Weights of a small audio embedding model.
Training: muon at rate 0.012, 2800 steps, batches of 64, held-out accuracy 92%.
Data: trained on single notes of musical instruments (NSynth), 184686 training examples.
Rows from block 2, named by matrix and row number. Rows with one number belong to one attention dimension. Each number is 500 + 50 x the weight over its row's rms, rounded and kept within 0 to 999. All counts start at 0. Numbers have three digits each. After the name is the row's rms in percent of the matrix's.
# q: attention query, key and value (stacked) (model.blocks.2.attn.qkv.weight, 720x256, the q third), inputs 0-127
# k: attention query, key and value (stacked) (model.blocks.2.attn.qkv.weight, 720x256, the k third), inputs 0-127
q.140 094:553468558471474629527483524540521447546474480439467546501536489574435479420662511558425457495428506452546396471562500510562566505494582528562455517500537512498492481472585505483429579524467477425455447439456562544546512493527478466462562418487485532476612473488538430570476540441545497497491440449399509538471592447492503524394442478591557518535527551542478451405470540508500436549475
q.141 101:549583454497631476583525549373520454448539514553522516475534395433540500522466457463517451478549516529556528476460514490474514483551471523448416465504574538463476573558453549515452396540400521590581435484470474494499482546514429580551516500533497394403476502437448481499481490514565482539526571512608460520516542596536481536599465453494453496508533586553526549463438505483444547501543
q.142 099:470528522477450500536475412514518505506493471491518515500553469483489486469453555501525455388538473449539496536447554543414558385519570619529550432433529480470501566549555563574517548519452508419462577474426517561515481549513532556400399512521548556463525514483514485553517507443505517421566540526526528602569578469459419489494551495519425525470513455361530447539468444525421416535526
q.143 094:479502485515433547465536458540460575509483544472438512560410417464514450521520544587468508488522512453494525434498486439549463523584566558450575565513546553506493559401584420480492544554484565496528499515592434556505451597422559491425519508507448448452500535494477463474475483500454515580388493501375463526476460488579525535451439464503513510530561534521632523438448595431475456426552
q.144 093:564455519478439606501543503506529482557525509486480412431553550609554517532555525508460386592490466514446505516554554432491512435547463536509510371496567480482590440506567460528516483436431462487475479579500387522440471580511450437477452534554497537426577447495537518568519457521505526572450478530485486524527528491624488477487415522580563408497468568570493581545479454516522517513560
q.145 094:476562525452449491476435547445600595449518439470397629506388566530548479527534574449513583498482577465556492481432484450488491499449495510523547536512550474550484552511502546404399448440496501458552576549452463450423466472504408522459529426411487466513432579421545544523482484434495486473587550583475531557503475463617540570596469569575537448478504486520465461562516533508484528463526
q.146 100:542557510551480552436431480392443447557515482536525517480494478456495508467502519508528532563542499540527557522446511495452484552585473544525472577488536434503459431512486567477492523488535488562467492532445495524468552498518519499544472535466515552445491567471490456365541468567468548548471550431508464538433435554554601527479446463450402584604522442472503642486486557556610490533452
q.147 095:510409450522539547444470487510426582499430492519424469519445509546508527395453544566521482470491423599529544524497483508452548483481440582550560515479624498482526403487533407506548452521537531466491460577569517583536468483532584529500516499522489519484503583501473425559436450523540484520505486506426414489586400483480486505504427512467494538553490370446520451460484562608442500436539
q.148 102:533488507471491545479512515554483506502462536522428497424521531428501451468496442500477507488478576461531485508487515482510442506538455606393620454484382531441486532437540601494530533575453474452520482516490514483528531574555509433500469436432534490537422469629435528514437462480487566613396545528466536534492447541486449475532414457547526557547585535429502588424462531448481454486492
q.149 103:548498522522539530486397498534447470546455423569516447510490504558462554413579520567486593474515543559457491496404550456482450444446450555534474536590428524552550524502496479474478504539589380502568453556567547437507450406571526487585462480549515526600483451491503537467608493576522477549468551605446431484464540481434622457477483484503441451558513442497425524506464496530512584580497
q.150 092:496447545503508579488478515489510569503505462483516530526561512423459480471500435446530488544458571459527523465436477492425442441511594526496496491468472414444502495553555557499558535551482449537477478517403492585535598452481522461489444560510532503508513462533472398506472478554487437559420425497519469464438383423496579481518458462374421432506564512425477513465511532499575500582474
q.151 102:558476523600558460538445525499499500475530603406478499413484477570537491370470487513500496348536499574476536516507515465516308537446548511588526473504430429532465424465500434525456476496576497529450542425489546544491484473492504462484478554517540486467557523520429529487485500508545547566533475531506438496563610533516537617401477595440512573508435507586527375433437530532486483450551
q.152 102:504529465469542462487619573572474574519467545451517449389555481491467565534469453507491495485509536466498422525609473481480449523544534533537436590487490397515427462527403505595486488497544486514496559526584456451493446470535483527528582475466512493477483538408495561490441478573633546487463492419503489552536573486534528457570548529494532404436545520481533585535525586490526541504514
q.153 103:453571570472493451445478443465519554524459517483457470439539546532509536552553549423562429492496508450491524511439542575463599543527630490538406458471514504442410543496500520415541564509534446459589498545498541511528461541520581486567477478539551464486471558594462437440566466431529491485491490492489493485500507512537553534462477514448540507523553525430468485372451499613428521426429
q.154 098:379468464495517496506507467533468476468457534514551462490516527489502528501420538467535570479480512452593390577490478446481531451550607412579505519485461597536484558508567526515502548560493474523421571462471439526537393482397515549519490480588493470535544514475465520465423437426522514473523444473519478483449532540477541469563558518466537563498596481517496538456354495539614497527463
q.155 106:546487588660475453574444522458489562419529521470529442557538443487468514424491531510556486637440578543413513499562565468518548551372477553518529516566505485528570497500514530587419570487486501503471530485412575442418508531532396449547483538471460489482414450452501502423490493409435453525546469460563473575475537413480494560529474530524465489564446530475472433574516509446580537595497
q.156 093:537430518589546496522481569483496544448500526480550634512430480445558495487565472376463437468498539605465523552551506492453449436460562437479554640485532517473466540620527449534441419456523469515519516493452546512507554426526505519513507477509530401526513505464530491545548483517562523477396523540442481511497480501474495493574442350463513554483524480502583487568477510497447584515547
q.157 098:439624528417513459509511573463412562456502520494539430504501462502490574434614557551452444521543494553436503543473525488519567505482513459482530501578471587479480461504530461548499453516512411535510515456563471486538497505484508577532514483436506535378502478425479520474490490489516540504527541463427469528530496480523482500463417452660453522545591522542514438506451499463479525554470
q.158 096:515500500577642539467511554513430551497483510482510520454418497485565476532485458430608492482483498551480437463459440484422455581549550471580532525549541473558566535426509576443512476511480472589513425549456536620518542498393529386560514524561543566376595513498404530470494474492487447423479466578503573562555410493497463513469521484550488550540569500452516565453437518558479529451460
q.159 096:473380497513524395448437493399509540496416549540450486438463467537425526533431607483494464519410455538546637593470512431557515398442547464457495498560527510486496505485564478444516481489446647459456562487530460479515534514508523401563605457477608494544462567500596509439543510473533536476443467504428548454517454546501503519460446492453472499406531505574488538561532453464437446422497
q.160 102:526501460536491524464463520483469532558564458534485502573500437519537599473469464485492489470601535495532432554562538545567419520514480498467458519512438544589524476445626499488575512461506495501484479564618447498540506534591520523516492513467462496417525489537501431527523520489566469508517534502496434470440456553540496616591450510545430442389456529446557569536586559452563496491526
q.161 099:569526501492572665582468458455417384567431374502495481531550557537483496454474554541467545439359555539467530532483491463568497602513440520456524522528528528540577495458473555576538559447547546503443497453509538581493557555494517461493486410515470579579545480456460531531526492558499588501525476394512598500520486454427542471400468497440545483515501563501521454462570507548523452530489
q.162 096:495563593580511555487540542438465469488472594411536553535475552530479481487463491512459513551479522464398543559416571467409527403494443538614524510471490482535481427447463484431496390462537475529468494498490465414513475518480437643475528507410517539475520470486546546592588516489530428538584418525521498478561573504481476572496463543491449466617468429449487546528464457564577474572529
q.163 096:508519513515542516467480524520474575448542495486486561454542595429464493484493520501468456422423551479420395558548467447516511604503536514473499503592432607468507501437521514457540526500465504491503378558495491529391443468558506463530534473508482487590471536495475474494495542508509524398532495501411374506457512557446596545513565501530537468504546473496522520438452530458430511542487
q.164 100:503507536498471484507520531525472470470542495411524497505533526600463509470523551429466515560546496535473504561551489425539511437482503421533455517452446464417612478480548609540467516510579483506509494571476430484366455451447510496512541525507544473488599547500570528502458404480500511595508532465546491513420531536526463536401548530464521429493468573462434528529496547457516476467530
q.165 104:535444541507498429540440434442515410540449533552614511483530550538383436459452506456487532516418462473463453516440544523399578501518490497392537447524552558507550550482517493518503409500483500586528563488568545534437497547507404376435511483555464526508533488469504549451463451601548525571445494520534591542629439490452458562470431494553411482530481539563528509505477504498478434490435
q.166 097:410499537482455431509346442475503462500509519346515577611515539513456523537446559549574461570499484510513458482545538461445483442487414537512508580481504453540537480554462471449475449495561514515554561551486551538540569535521517522503487583547522452493527548474455509540480532533366501482563539478451516524390510521368495490497482495506544503451539476499471423562512521537467479524527
q.167 093:505562448447445500517486425572517475498525557602457546522536542531509492455523373577466514526456547512497497515393442399460435515437506408521484487475509592574468478543510512559502428510409599536481479483548487534481370560449475503486472445465436483472466460507420445507464489557558483528510522433533446531495543508614478536463463482408466498450439570523467483582550445514601480554504
q.168 093:513440445607495443413489527466444538486556432478528486505487490591479461518473500608471494510554479389490508488536535415504460526457538512546546432509418611462486489392496513437644445597572454490529486533562478537542490518444444530559577575519487533479514485582392438478441489509505510512504444491510541528555470510445471423466586476441558524521438526555507534455461446476491507475472
q.169 097:403496545492520478522517501419506518470537488486417408438449475558516530538479538405497455542531538517610499506512449448477428475554523525528474560511510505397456536499526484435523582501525439463516548462516428453369494463528582488481428465511513524462454589536460526511460448449485475500555490550471479508588415621518534537479448470441553494514645563526492463542548529497520502436581
q.170 105:508471511440525541522575452542509497376523521525553467461446521480513433487504476473492461562479513472477483421390486438516502488478493446579486510584507538425541533451438535456586502480434477517458405556495574474484476523423600471547423495505448440567505613518450503520502437485417597578522507508498509430437534494453481443469506430595522430477493477546540526593469545466501452456540
q.171 103:484468582426521493453506504534523517499544482539543552503456406573564606449518460560491532423475549543511597493537429431586503404515462633431515458522512481541514577478544403522562381362523514458644499503413421437488536463591464419589491523505518534487512511417528528554544480577438477534478515517424447536468564447437547507470411460456449416555590425518542445524564481527451374533480
q.172 099:507502432460581492559619576525506480514418547474521532451499567502540524466529531432460617547432470537424482559611516569459455516551488448382429564452527483495527600542512486439528501478519476468448536458473469454539531451594456480427369538564590560414447493434381504470549536522593404533483471497434510504574502435494484452504472472530495490557556468483389456540482516488463526510450
q.173 105:507506516546528513376487465484446515389527427521433494415501482461477579562515511523459563488589559452515404521452480484515372489465584442575508465512540499582559519486426489530413528411523489442478475508497527489390514538443464482501456446447521438441502628400430602474495530544535544451512598377575504520555532481466494518489492592491590532424531458442520589517510521515536409477573
q.174 100:489525520527491383515550531516510501484434448475543541551503451506511608484510519538590647485515471534498465469480440546501469515534555513536486535466362543597577508528564473436567527573566533445432567523508421407453472420566414535543509397516605502478538530530482511480461557534525496502436531484501506424554596491443513468464500325526523521530457478501533480540479456468534429571571
q.175 098:508514543499512431559445611436433490452494548491525507539528571461509483538518458456402534450562499534457534499489556517479530455568569495539311544480455450498574478580553534572415446446592559514498554541473475460434425443452507476446577576428462528501547500462497511558390540524535475516505498436474411414453520459616445478501542502487486509580524553545457539508563556456606523530502
q.176 105:491418563466567597546414485513499591448462461438503513460474631546494505486405473434382404465462424564480483421599465510487543457437479496467471495475555592548375515510531491504584492514415511540482514519452497528509484430595587499551393550484505434416474508563513505485567546487449468479447537568385451597598494535547514494517449582530467504449543450483500514529416574496469445543490
q.177 105:431469497555482521406558516541523522557510504466506512496466529547487501484482514537452522487509524572483462495410459436447446538453443505517564520570532536330573495454462495489533534521505570470577538465572532526524382527463432509520445541528478411496442552618555475367535438489510519545425535524530339517416406493516511548525636460466475511473540497594498465460418466470426459502545
q.178 102:494504489568491550492552613543506512494506492571496502510571517542520488497497518401499490375527497439566521479449528546497448573546482470511510498474501552469507436546406486449499515452511546524599509460538534446545493570362448548484516492531424428507465534467516478553520555509445464509551378417518440489476459508567467520519619532423511494455577511501471556505432454533619451484546
q.179 090:392559558437446464503411483532436472488418538541520547467499467569480438453536452497539601508455544566448518470435493487428513479454462465471482427584508545494522498511459527406473547536484461545484457535409492485516548432507496532497502433488522580467573451533490611541529570535391525413514379500519543498586477523624404418479431537491544519515513498591415460535406572457567501532435
q.180 098:558539421533469468435506421571491583452488552447568571548467505505534370469566499551489540474503426548472569535505536487461472474467487483497532543494393470373498532539546442547502455490516507537490433547595405538653363513520424484499555507467400443555484524511455486475433553502529455581482452533553484478518467543567517519522510517581412447477471510522556545388415530467527564535534
q.181 099:418535504426472499449490499422488591569482403563433454545501448507497500454494494532507417519451465535513442639545459498426487536477544490533402594492481553510483445553534537566448378601569529492426460500546535492444449546425603537503426551512461547417511477559619559441524568456494486479519503435471406619475555576490514508504484475520536533463582592480429524483492593544390544463462
q.182 098:548439517476510538442490483552555449551476506507530591555481441500485392547459425528564536502462554428436609548487486531510498522577560412496448469406543515513504537564500574531561575484516509542564540527461578527461559507413506399463476491573541527503529367485534566503433403622453537471434618489455554553533497422551482505525467482493475555536542505503477500446515578569428493422473
q.183 100:516415488550478514597548529438532504501605449575508448458545461533404461509573497484448492440514497420481473528515590516514508497552567450358541446426569419476564511594482495556563517521491475504506462572487455532464514543454516524459495494515468529574547508445517479490445497421456405477493430497595559527547521540480397643488374444515505529486472352530540513478496483454512583562501
q.184 104:521472554490420507460544531551550495462477488454455530590578465532469484507428631529575473541541538516485546493492540552559477452581482456628469530488512487448510592495540436490594525481511500495544569492373484507473516427586431473507515490494537522437408426555435504439576628485501491529479494593497465529459540395500528432564496545436513508500538476489476485557480538487549415503481
q.185 100:487497480407598503489516524469433540518500492457504506432523433587501560524532542488486511497429464409494402529479569529439535544503495460477508496522489467546428475428457468568550549499485471481326546509441502464439488526544451491536484413482516594514488485536538509444469558492483416407477462567564504513462572504452515477523499487485497384553552424526521543593484480473472557366547
q.186 103:541477453469495420484498449469485523490512541467543430480424546493506454518542516435468529530467512538479519418522505442575489584425541438548429588449526559482501524532569535501480537483467520582558535422507501559508408453431456579569513515481492425475423518593453454474457581442501524539573501544488472420501518575534558511565533592610432527481512463509554496504421484493410518488461
q.187 093:638459500431551536468497570532556427539436503513487408618534528609472436516445461471597472483488503527540419544520544505464575433596562521530478506435460506511435511560499555397514658535494447526528532543575422554396536563455610470459472489574468494492492527471468499505499522501530457527517483490517448542460514525476487510530460494459577515474542547479432471542460522488524532557579
q.188 099:404602510641586495550539495490431498519593592443483530385526489530519519483578503426415515579630511487514473425425537387473518499563507448505574445532468516498523514557518449449502476478432531450476443573506473478443364425464500508447546486476420565464558375554478533508544558571456518422483498493493476522511487575542520475582568371555552529558535443485499461483406484459447519533479
q.189 104:447508475529435514485539462494520579504473516516531530467457467480411499427502496533466488486494487564513517546502471405485536492412493484536391553410469484441496493538552492480547524533435553480576507460470484482388483471410477486635546575524424436549452562469520481540520504535564462409437534494490502574608512523556492481498459511573539554501486531498653463489418630547455487488416
q.190 093:490518539498455482434519498503513481499459520439449574519495513475482498485524541423420495504450504459483445373559496455496455516444580377469391538518507572495496504501510502485530438430455502507499520488588454483438502513520581536563491576530518381496547492516497545530537573565463503486458458440541457520550383532571416539515587506593573487554532380493518576467452496627416444497567
q.191 100:534389498465520470436576538514527468522548439447389456497479499396487507513515487477552487474432423464515546463455529498420489384468524497537442508628502450434453404434514467488565509487551496490462476497512611388584536529574452551500451519510440546480478463487503493542458425445452491439603489526496449405555604508449520435468564579522491546441535520477496381477570465427656549474557
k.140 091:555478485539568581475465486506527438452454491540583441522436459503546576573483483548495490510478585507496393449479453404588534535468468397445520525465459496454500456529417477546449522541490519541429517580487480441487483456534504494464439528502448450580477458522538504471493492461536603553485473557500445496550525503431489499528485558470525556491399490568518488513479506512440578451421
k.141 105:505516466517618567460475502554560564467510498552400466463515479529461496473438466461542515500451456468457545534512494507487465403507472598467574430480539548593476459493530486338481483549561551435525434443513451505517432598503424443491533505443544582510475479489487488574464587496559489489598468524474506548491413366614612601438444521435490478529515439408483496477528518498566547513497
k.142 101:517505540457537466489540531470513530547521506597494535419535476515559442566507506461471462503529543533476519548519418431603525564495600540489507528546545400437476577491590512484605470457482513501531448496444480422540522546425433512472649451485415452487507448405522497524479497635547543496524487475519541466496482435427456454544540463533513577518401459521427450490475558460459632551472
k.143 100:480479514505541548474472527518532546495634497412486425478419465531497469555568493533556438472465506521548408414489526479469494559524476462485571532544565496559491520443439499426473487471502520567481499477453541452470539566508318437455485420443467496513433546462449499414527474371560544539543465453496513510525591500544475419634476449492526488431483528532654558531504374456515430553490
k.144 096:422425490547488550513569538495480529537441478494499474457498517533509532405536463467475504486436581448576526518470427558486602449497465594558491511508531469423503548466476493414396469500516438465422497576525540524527527489490516455459538460436515410573587491537441510565471493525555500452427482682443568470521542630517477529561367447569582501502440397519493489507491386555525402492508
k.145 097:478596468364509516609441485453428521463468493518505478414460449465497507604433462521459441511520574541461509524523477518530539460563608383485537460538593521403468510474477508480503420424539531575503439409528481501545494482523508607447459477497490541475562455543516494511415541563515523606520510468479500488469553539368542627496519545498559485469515531438491512432532525507467526536615
k.146 096:549581493564497535405444467554486513469461501532561491564489509414532401475451557527574503513523502358550526558508513530494492488378466455480469542626510529576522574455560511526523517495572529491488480508437595432460490554534446480541530514516488438488433437499447463402492414478518546496589487438498429528408492622512475522452544514541447426407526540453488487511467537495479443443526
k.147 097:515526524501494492527459490504582421511347472554559488525442418514521559541433562530574489414495466530520488451488532559549467602509557566455461484583463471443539517497499664508512545553524457527455515529505577531624439487522487559525544378499451437443568627481472501497479507440611442460504580588539542459448513556501475566445420575460504498514420501450496593511445468550511558502460
k.148 095:552541501583596543568542476468472426521430409466435551486478497500461592479426445627501531561529514466588488535526451550503529543571449457472480493498529535467476472542515486448521499469486566510386567540472423501449488493438402386432474480543534472534511514607499453499419416504441502579608515570493482473473497470519480640559474507538479531460505460464388549478502501499540491387511
k.149 100:412544547522492478479421522452534493431502541481551421488450503453442553545572491462530485427522490508470491468470534525514631380482498469463534478504562607574537443501405493556496549460590529557503563538521495415543511521515481482536455505536431477465516469528477535422397453451488579566590546480466527411448469464455537575500468487495475490501423574428535525454534497544439476418489
k.150 092:513549511583507529483545540508476499686547511379445494416470476398459465428428488469532494447520555530520479437480469484425465532525453525541480612488474451426418450514542496510459492606453607428386513472494470575453535530474459525526523460442548427504561477420505488473421504447599485452456444409465392456541581416490553511525562431471489503476462542536496490503444402555467529541464
k.151 095:462504434506498526518523539550438471559479496500503530582518470500635483417478462485652461420464508531499541410478514434521571502512473475495534489496489477440538434526515481479557599442551472505513411437541456489528535467533498482511450438458485400561379540484433529489447490534522504479512486453535450530442602538506457498503579554470398439475480505495537490607518522570510511484543
k.152 103:525428454513601434538518528545434453591539428425436487543562522502523455528530446509599501505481482548503553464554453478495522486479526498492517511594494429510471543473519460485524481450589571582451478534571472532485423562517429541482403525425458512546598501443471498490546494526417518613522527536532536557501564478529554428556504465509534396581465451461512477464497446554521504507527
k.153 103:446524495521374606496451513510502472525482465477401510493513443476448453410369574503541466470515445566554511504518508407492485464540543440503522480465502502350431473432536583580567575406429512428577497428495549496448502618500504532547513526538528528531553521496513531514458485500486526469554577476597425567489544508472498604565484513486526492453455420584444536630490567488549507471530
k.154 098:516483504463439407513524464485520481592546487491577554556518513497486416471499514498478525416466514527481475510513454501506448541441470440506551500580465460650567604554460556451564512526479433468477558558509483504489469569525555560337521492542484471416482559514507460428576465400491490539576480457573507512487529461575517443444436422523511582480496525502505528490467582488490552501398
k.155 103:417574478394457580522393530380452544494432497601517450535614573501462433503546570475460539558489465431480462455449458511575495495468532457448522462564508475561456449467473468482561473585497607471557450403468531503501476485424528526519491492484549462548486473477525526507469483645378465496499460509564441486519465551419523430480533534489474476616460582541520528518512484524505548434478
k.156 097:502432404565517421595511497511598481553472508489574511531499427474492644535495508504469474493446577480454450493537506452579536531485483530514468484499475496462378609526486469596408523502506493557539504501478504394485552423523507529500479397512514484530438435433455468556394492536504512460540581549462483534496517512526535511515605566584477464529491633530584585510565420485514549520487
k.157 099:530504472516435528431515487442582558517462517487411611539519502516450515609474411572514564513462413440506562557543586542449424508550435438549431471479472546502536488491439501420485512545593558522463554546494546414576460432535578472468455514471571531411525504425417532501530387426480483519495529436531504549500462456485525502488493519464578509442432494485498455512647522569467506493552
k.158 095:432529468494467521496537509462572469534500470488522522498431432493458554444505490535587512533475554533453405536537550418520530561504464501437538461514404444508514481475477533478423485507408527528445461514491591472498488441460525481504428470515543422576477460582498447588520557497492416432533482524509474554523575602612474483623576569482507486509436421466514547405517513475576525437442
k.159 097:510459549515485556500379469558509487383473476397537452529585457373544573461548564460444505450456487614429484425482465627578463555534466488421410492538433477522487509468457543459513567401535560381466573493544474536506615484505623453459474489471544492511467473508467383516521572528491497509582581479489393526530411440478444518497496545530526560533510519448452616562521559420436542513414
k.160 105:610413525550564479523458533460522617558438514543536599453486420472521484509465434526476371522419438427542530497546389501562484607431455515507436539531473433415544495486492531481503508531572475533512482554554540489483572528447417484431474478516457542546505599389467566463504433512521448570467483512408596604469528531540385464517509540491480501492441468453501489467522508474441424449516
k.161 099:443603444473555535490528603502515528415461473499545443534522555511524482593553432525485417462505519447542485426483480523518482534444518564517465432444542532568551526485539562493475498498541460482451414565440531527485463490566531430542617475535478431432546508565581492461465509516505500511457437409499513498470454547538550389513458437438547479540584506428612486511508548636596508472473
k.162 094:440546553589509529613378460483493457541443477486506483507513471474474502438468419547531502389479497472513564426432507583524469511522414482407474501448469509450515504529506470529488406447544502540513556529428422539514486476548489496416451478516513480449489501527462511449513463551455532517488570501569492447529558532486547480386490468478566535507556548509448550526585499572542558565529
k.163 098:548506476502495597565441447576505437472422500491448559496461487550488510476456532456423499494571455575511434473481540501486492564506450501492534543414528506472604480539475548540531537516569517569425570455377543523530496504525537512496547562492494505518618459587524414523508482423458419568553515425540599464459455539467495519488496520525456492515542552505666430497539559486462499462492
k.164 096:463497526451522513550473531471497522568499523556511541504578413480476486534464588537562549450569393487522432512491487528488505536453476524596568498565512413422504536462481508493495512560527387503450479434459587466475444527509502499437419541518475556509568503553484513553517462532477516496509458559423526489539557444520568450517555425566598529507411448535410480471457454554532470590535
k.165 104:613515513583591596451503592459541458559494539583575439466578532484457535561568462532596484502450515508484456478615517483507458514518521465524483441485495555569498471522567462473389530511490506482494514471482526514482514502427542504529517506532460556508541419550457514564494426495477443550475522459593552395502467581541523528563564489462633465508574445355527461511589602428539534526479
k.166 097:508500576526453433476452586460528513466439429499520541503444497445470613475531549518497539556563497418521504414441493583528546530585534457540411479532439449520482490513547466424439484481552477528475526490452493489568533433544491460546536509511426510412575595529504557441462515632571528419484541528600552489565492443503470496500477466468446356524448609481563538424405493542431517559584
k.167 099:547420540507534421503483505429486612527515427494510579484485377508583483614506543456466426593407591475555517462471570500462574538547484548451503534493522574476462498485444530473546509533510513478510506460458501415416487541481455590497528516575531406577488444609401555465510350548468473463549413557537505424456586512511493547377433534576509440399496536487460487584562558521527440580453
k.168 096:481487566599549573472528566547487520542467590459488521595532578437496504407489489495484524430583569508529582533558502443502524488517451493542488610537454471479550438507566464490464508483410538543409438500453597531481501492406482505553510587506625475596417447545469565499580566527536489398430496468498502518426463471485510522560454435550541488511519465429518453530493475512475547532479
k.169 092:515493561505535536488553473428439441589522500559394615475482496480497491464472620500561506418562578456530531505597495438486560482590483484504453454475532534458444566500472410522569491486459471538486480553489485515544467433502479413459532441482488514438499590457515427539481555469573523664507523507467475567432478509459542557513515502500526502519500494455446473497453521394497425491533
k.170 105:462531550518507508488561576500497466546535447519399509453435376429537547500526443505490526505554646460513620547473478520507461525558541530444513485422503600519540553497441599458529479531575488501516536445514499494440545536544511462595599512503446450506574519360535600472549443474488367477535434551438474462576604492592505611505521410453494556517530519489532476552490494425481511535499
k.171 108:446546558507514532531534429515490468531506513593476504462450483400520454453475437493510492444487455547520488419537527575452565449556474570425497551462473420493369491532411491492477548474492445578490492470450452461513493522561511446486473475586424409527509396455531536542498526533444467511534618473431485536512465452477525576500433560435520510497588485516400554454573426515530487505471
k.172 099:455509595539525532516550414437456447575563495492432503480574484449497459544618504426523470554561574523507451503501518512488478482454514525547467549474560517392551488460454508529499496469537542618544515460468453503503376473468523446379518445435520528492516453499507555524421456412522519498475537559589515486557473519467453499552475401595441469535577527414489441511490395560515567464449
k.173 103:436541456468514379517523530455497611431602434489515507585521462534530508637499480490426488601446560497479489521514522446537517416523539539484523491469545541481520519477491452369587509502447484531567529471496454434453568470538484450514463510506544501446497505517438495541534518447455540421550477513470510456481666590565571425452595471501486411471540498548444600470503514434495442498472
k.174 105:473491463469511494504486523461495473540449600497500541424473478455536500537538534501494466438474546488543481494606548462415538485513577514435489489578501512561514456556533537524608505527467506551569545555560518500470474495430616490376467614561470494575495516429512459503544484428500554565530530421418522516543501490506517512487555555558390518516543475429542497587526474473503538467562
k.175 092:518531421472430483456432481486511523484548527519502440568472487559515350453518503446554569493478531480520453533472599489420561495523446525535492525514568486535514534499488480493467352502527421443489355483525511509522429550500488584448485534478505520501439441498494472465476559517434485513499439446446524533521466463518596446489515494507485461524394463532433554451436531470574444451496
k.176 103:507528566479460528543535432486506550496436411572514537475461340564511550463458462480567477502490446421497451448567537472482436568401450523502523515486519517531470414483525501511447614494527608525542527465478507480476526457520495537541475398623440491451535487556576495537483480449532436470573462489534535440539537477512469473602482621430557428542449487494513542541572462537550454506476
k.177 108:466457451496487587479523525536464504443433426463553492468513429447492493534498669509398531556618496503527432611513401509494445478473481526556517549557527466480518414532568527425477536570503486507437563454399533409413486592532569496636529521513561529595447475490469509493489516406444490483569516483407493454433476528455483492442514521541527478530453465518521511527498590505539490588426
k.178 108:541462575463551452530487526474558584353448463583524467572511515476589416543504505539461550505502616584509452631445521479578467462513484468488514437451510516449394450622598469508550520570561359511520445515467496491501529439458464531489602455464534399546485573589513374488530505478508521563500424519484581454429593489508395402457521466457474427443464463502523418469557578530536519521453
k.179 087:443623480498481470514456501432521567484479563538512467495479460528566402486505531472508542515462506530519504436453461500541484516495546409479425475485643559569473388478518503568532459606496522490512527508509593468557473543466509548533506546533507426464597436513475417433466395426448525479467528543414390480514481555523437469485504450543473475483511531458509486540531444548557478533534
k.180 095:465490427511526541507525547518473504456581435525512453492553528535404581497511516446515518543584457385539532577480593475462473495483552542554519550539471519461422551523478470485606534508469428512399457490530510501456527538547539515447504552584460506572458465430535452467504409575365632359512508441466511509499564470501558493397449524510506518480558508486492498538471558510483541480442
k.181 105:529500478472559436450430414496508531522463462452417505487497463502510375516508571464414490551562433495468593510532582440483518489525469505570511564457464446475503486452417559369410501541438465526505485485447562429544487486439476518620488420480547470508496458516437496558509513436486572558523526511521518466520505469561518441492446540542481489482457491501495516477525494575490547534588
k.182 096:478579486570434401524608526470556425530571527444511460524487507523494574532510433618608473518417394507536500468487453498533432471477564513518530592510502475534426481448513444565395438511486488499535446556554455502513446471533457497594523484490490477439514474529428520525441562528489412488491547480564487475498476605542444497520558481491524490395500458509490461503536449473520532432519
k.183 097:499480475489447480548459531533409540483554534498573486563596538534505559510508490536427539480497598514505507523400495445397482618518448391560472569488533417362481592560547557462530538519431514514442407574534482486585553521452490567516526531441495528506493446544494583505587472494496512534438505524644527475560504463582498460501504539526499560520516446550514476440529557498475511532443
k.184 106:407510497497462476405556509498456467551516430517461397556501429546505520449502509471530476484517480446531478503539555558503442537474557512483471562493621447524454444494606476499581543494437593482512497446478420385454472607452485408442479479603491495405562587444557521547469487469519552517501450474533540439500460576485473513479557499477521476450466524479474554524514469532440543532447
k.185 095:520507454489497615564485508440478513524480493464506500423511526496527505413510482533509512484531567479538491442596474529455479415443476544479574411507430464590503424426406513500437411420382575540496422492473429428588453479485395543524492483497482527521490500505479468484587385535453443482514509568468488517528537517503494488599525420544553468480440438553543496496480480564470539501464
k.186 105:474440539441440582473539492511523448525507472495431515448518397523500494460475608454516490584571474398474541637561545461473520563532519459483539591463333480537530459520533557413473505486511483476591515532635563481452476578486550538497548513478486545583442603522480442560463465493521469448446469459490506519510537458501476549499503587546485536544462455609457518507478512428456481458384
k.187 094:464372459529526480424540489442470485527516507439496523459409549520533522503546473542524460430571515479542451502448523460487514484403488455438488548471583492489517467524510475605517484496501533498493546569440387471417498498474474443365511516576375501519626514573525528507478531466499525527528518523514497571474564457534441514530589522507451458490495493537456461486475489548512416478563
k.188 099:589519475503424540496485515507487440585434547529465539554449471525473507410511536578445543547429587454510501492508484441441516462493529533518546429472613441490472466486457442462545379505590527504468485502467632462489523531475544540497382493535582524489543447477471458403492472462401389507497484512506594415515444608518537584431470503471470465498400497606525424580460533439462569603492
k.189 100:522371480436492495607427472493498517438561463499448495575530374487476547453503548494595493546421614515508522547484546509393460506567498567475465538555478465542520544419521502588531490552482496472552511405480534521523552485574387534520442423460531514496458488534512416477536525514582530484500490516528482517491481453433551470470443574490477530496579516546621527491558577456423581552442
k.190 091:482497540472571480515580429514588526431436432454407561513494489526507522544467508452520527542579468489478504492468505488469466484469609479516491521426549503498479516464456534495528559519521389433482493582456549484477599475511535460499629520517502417463487449514550434624512411523521432544465486449435595468601518556582417514478397546475490444519533415539575540521449524392521441473468
k.191 094:512518442484480594505468567556515518488510523516539521578470493543401427564564410473504549413565511505477477519414524556497464390558471463591456461466461620580541473499485497549549534527461589556557566408534475422539422467605522549522505521435473549550426540472525493445423483463533450468457500557555492479453560414471510528533484479520377401421539473481420495592465440532442555521582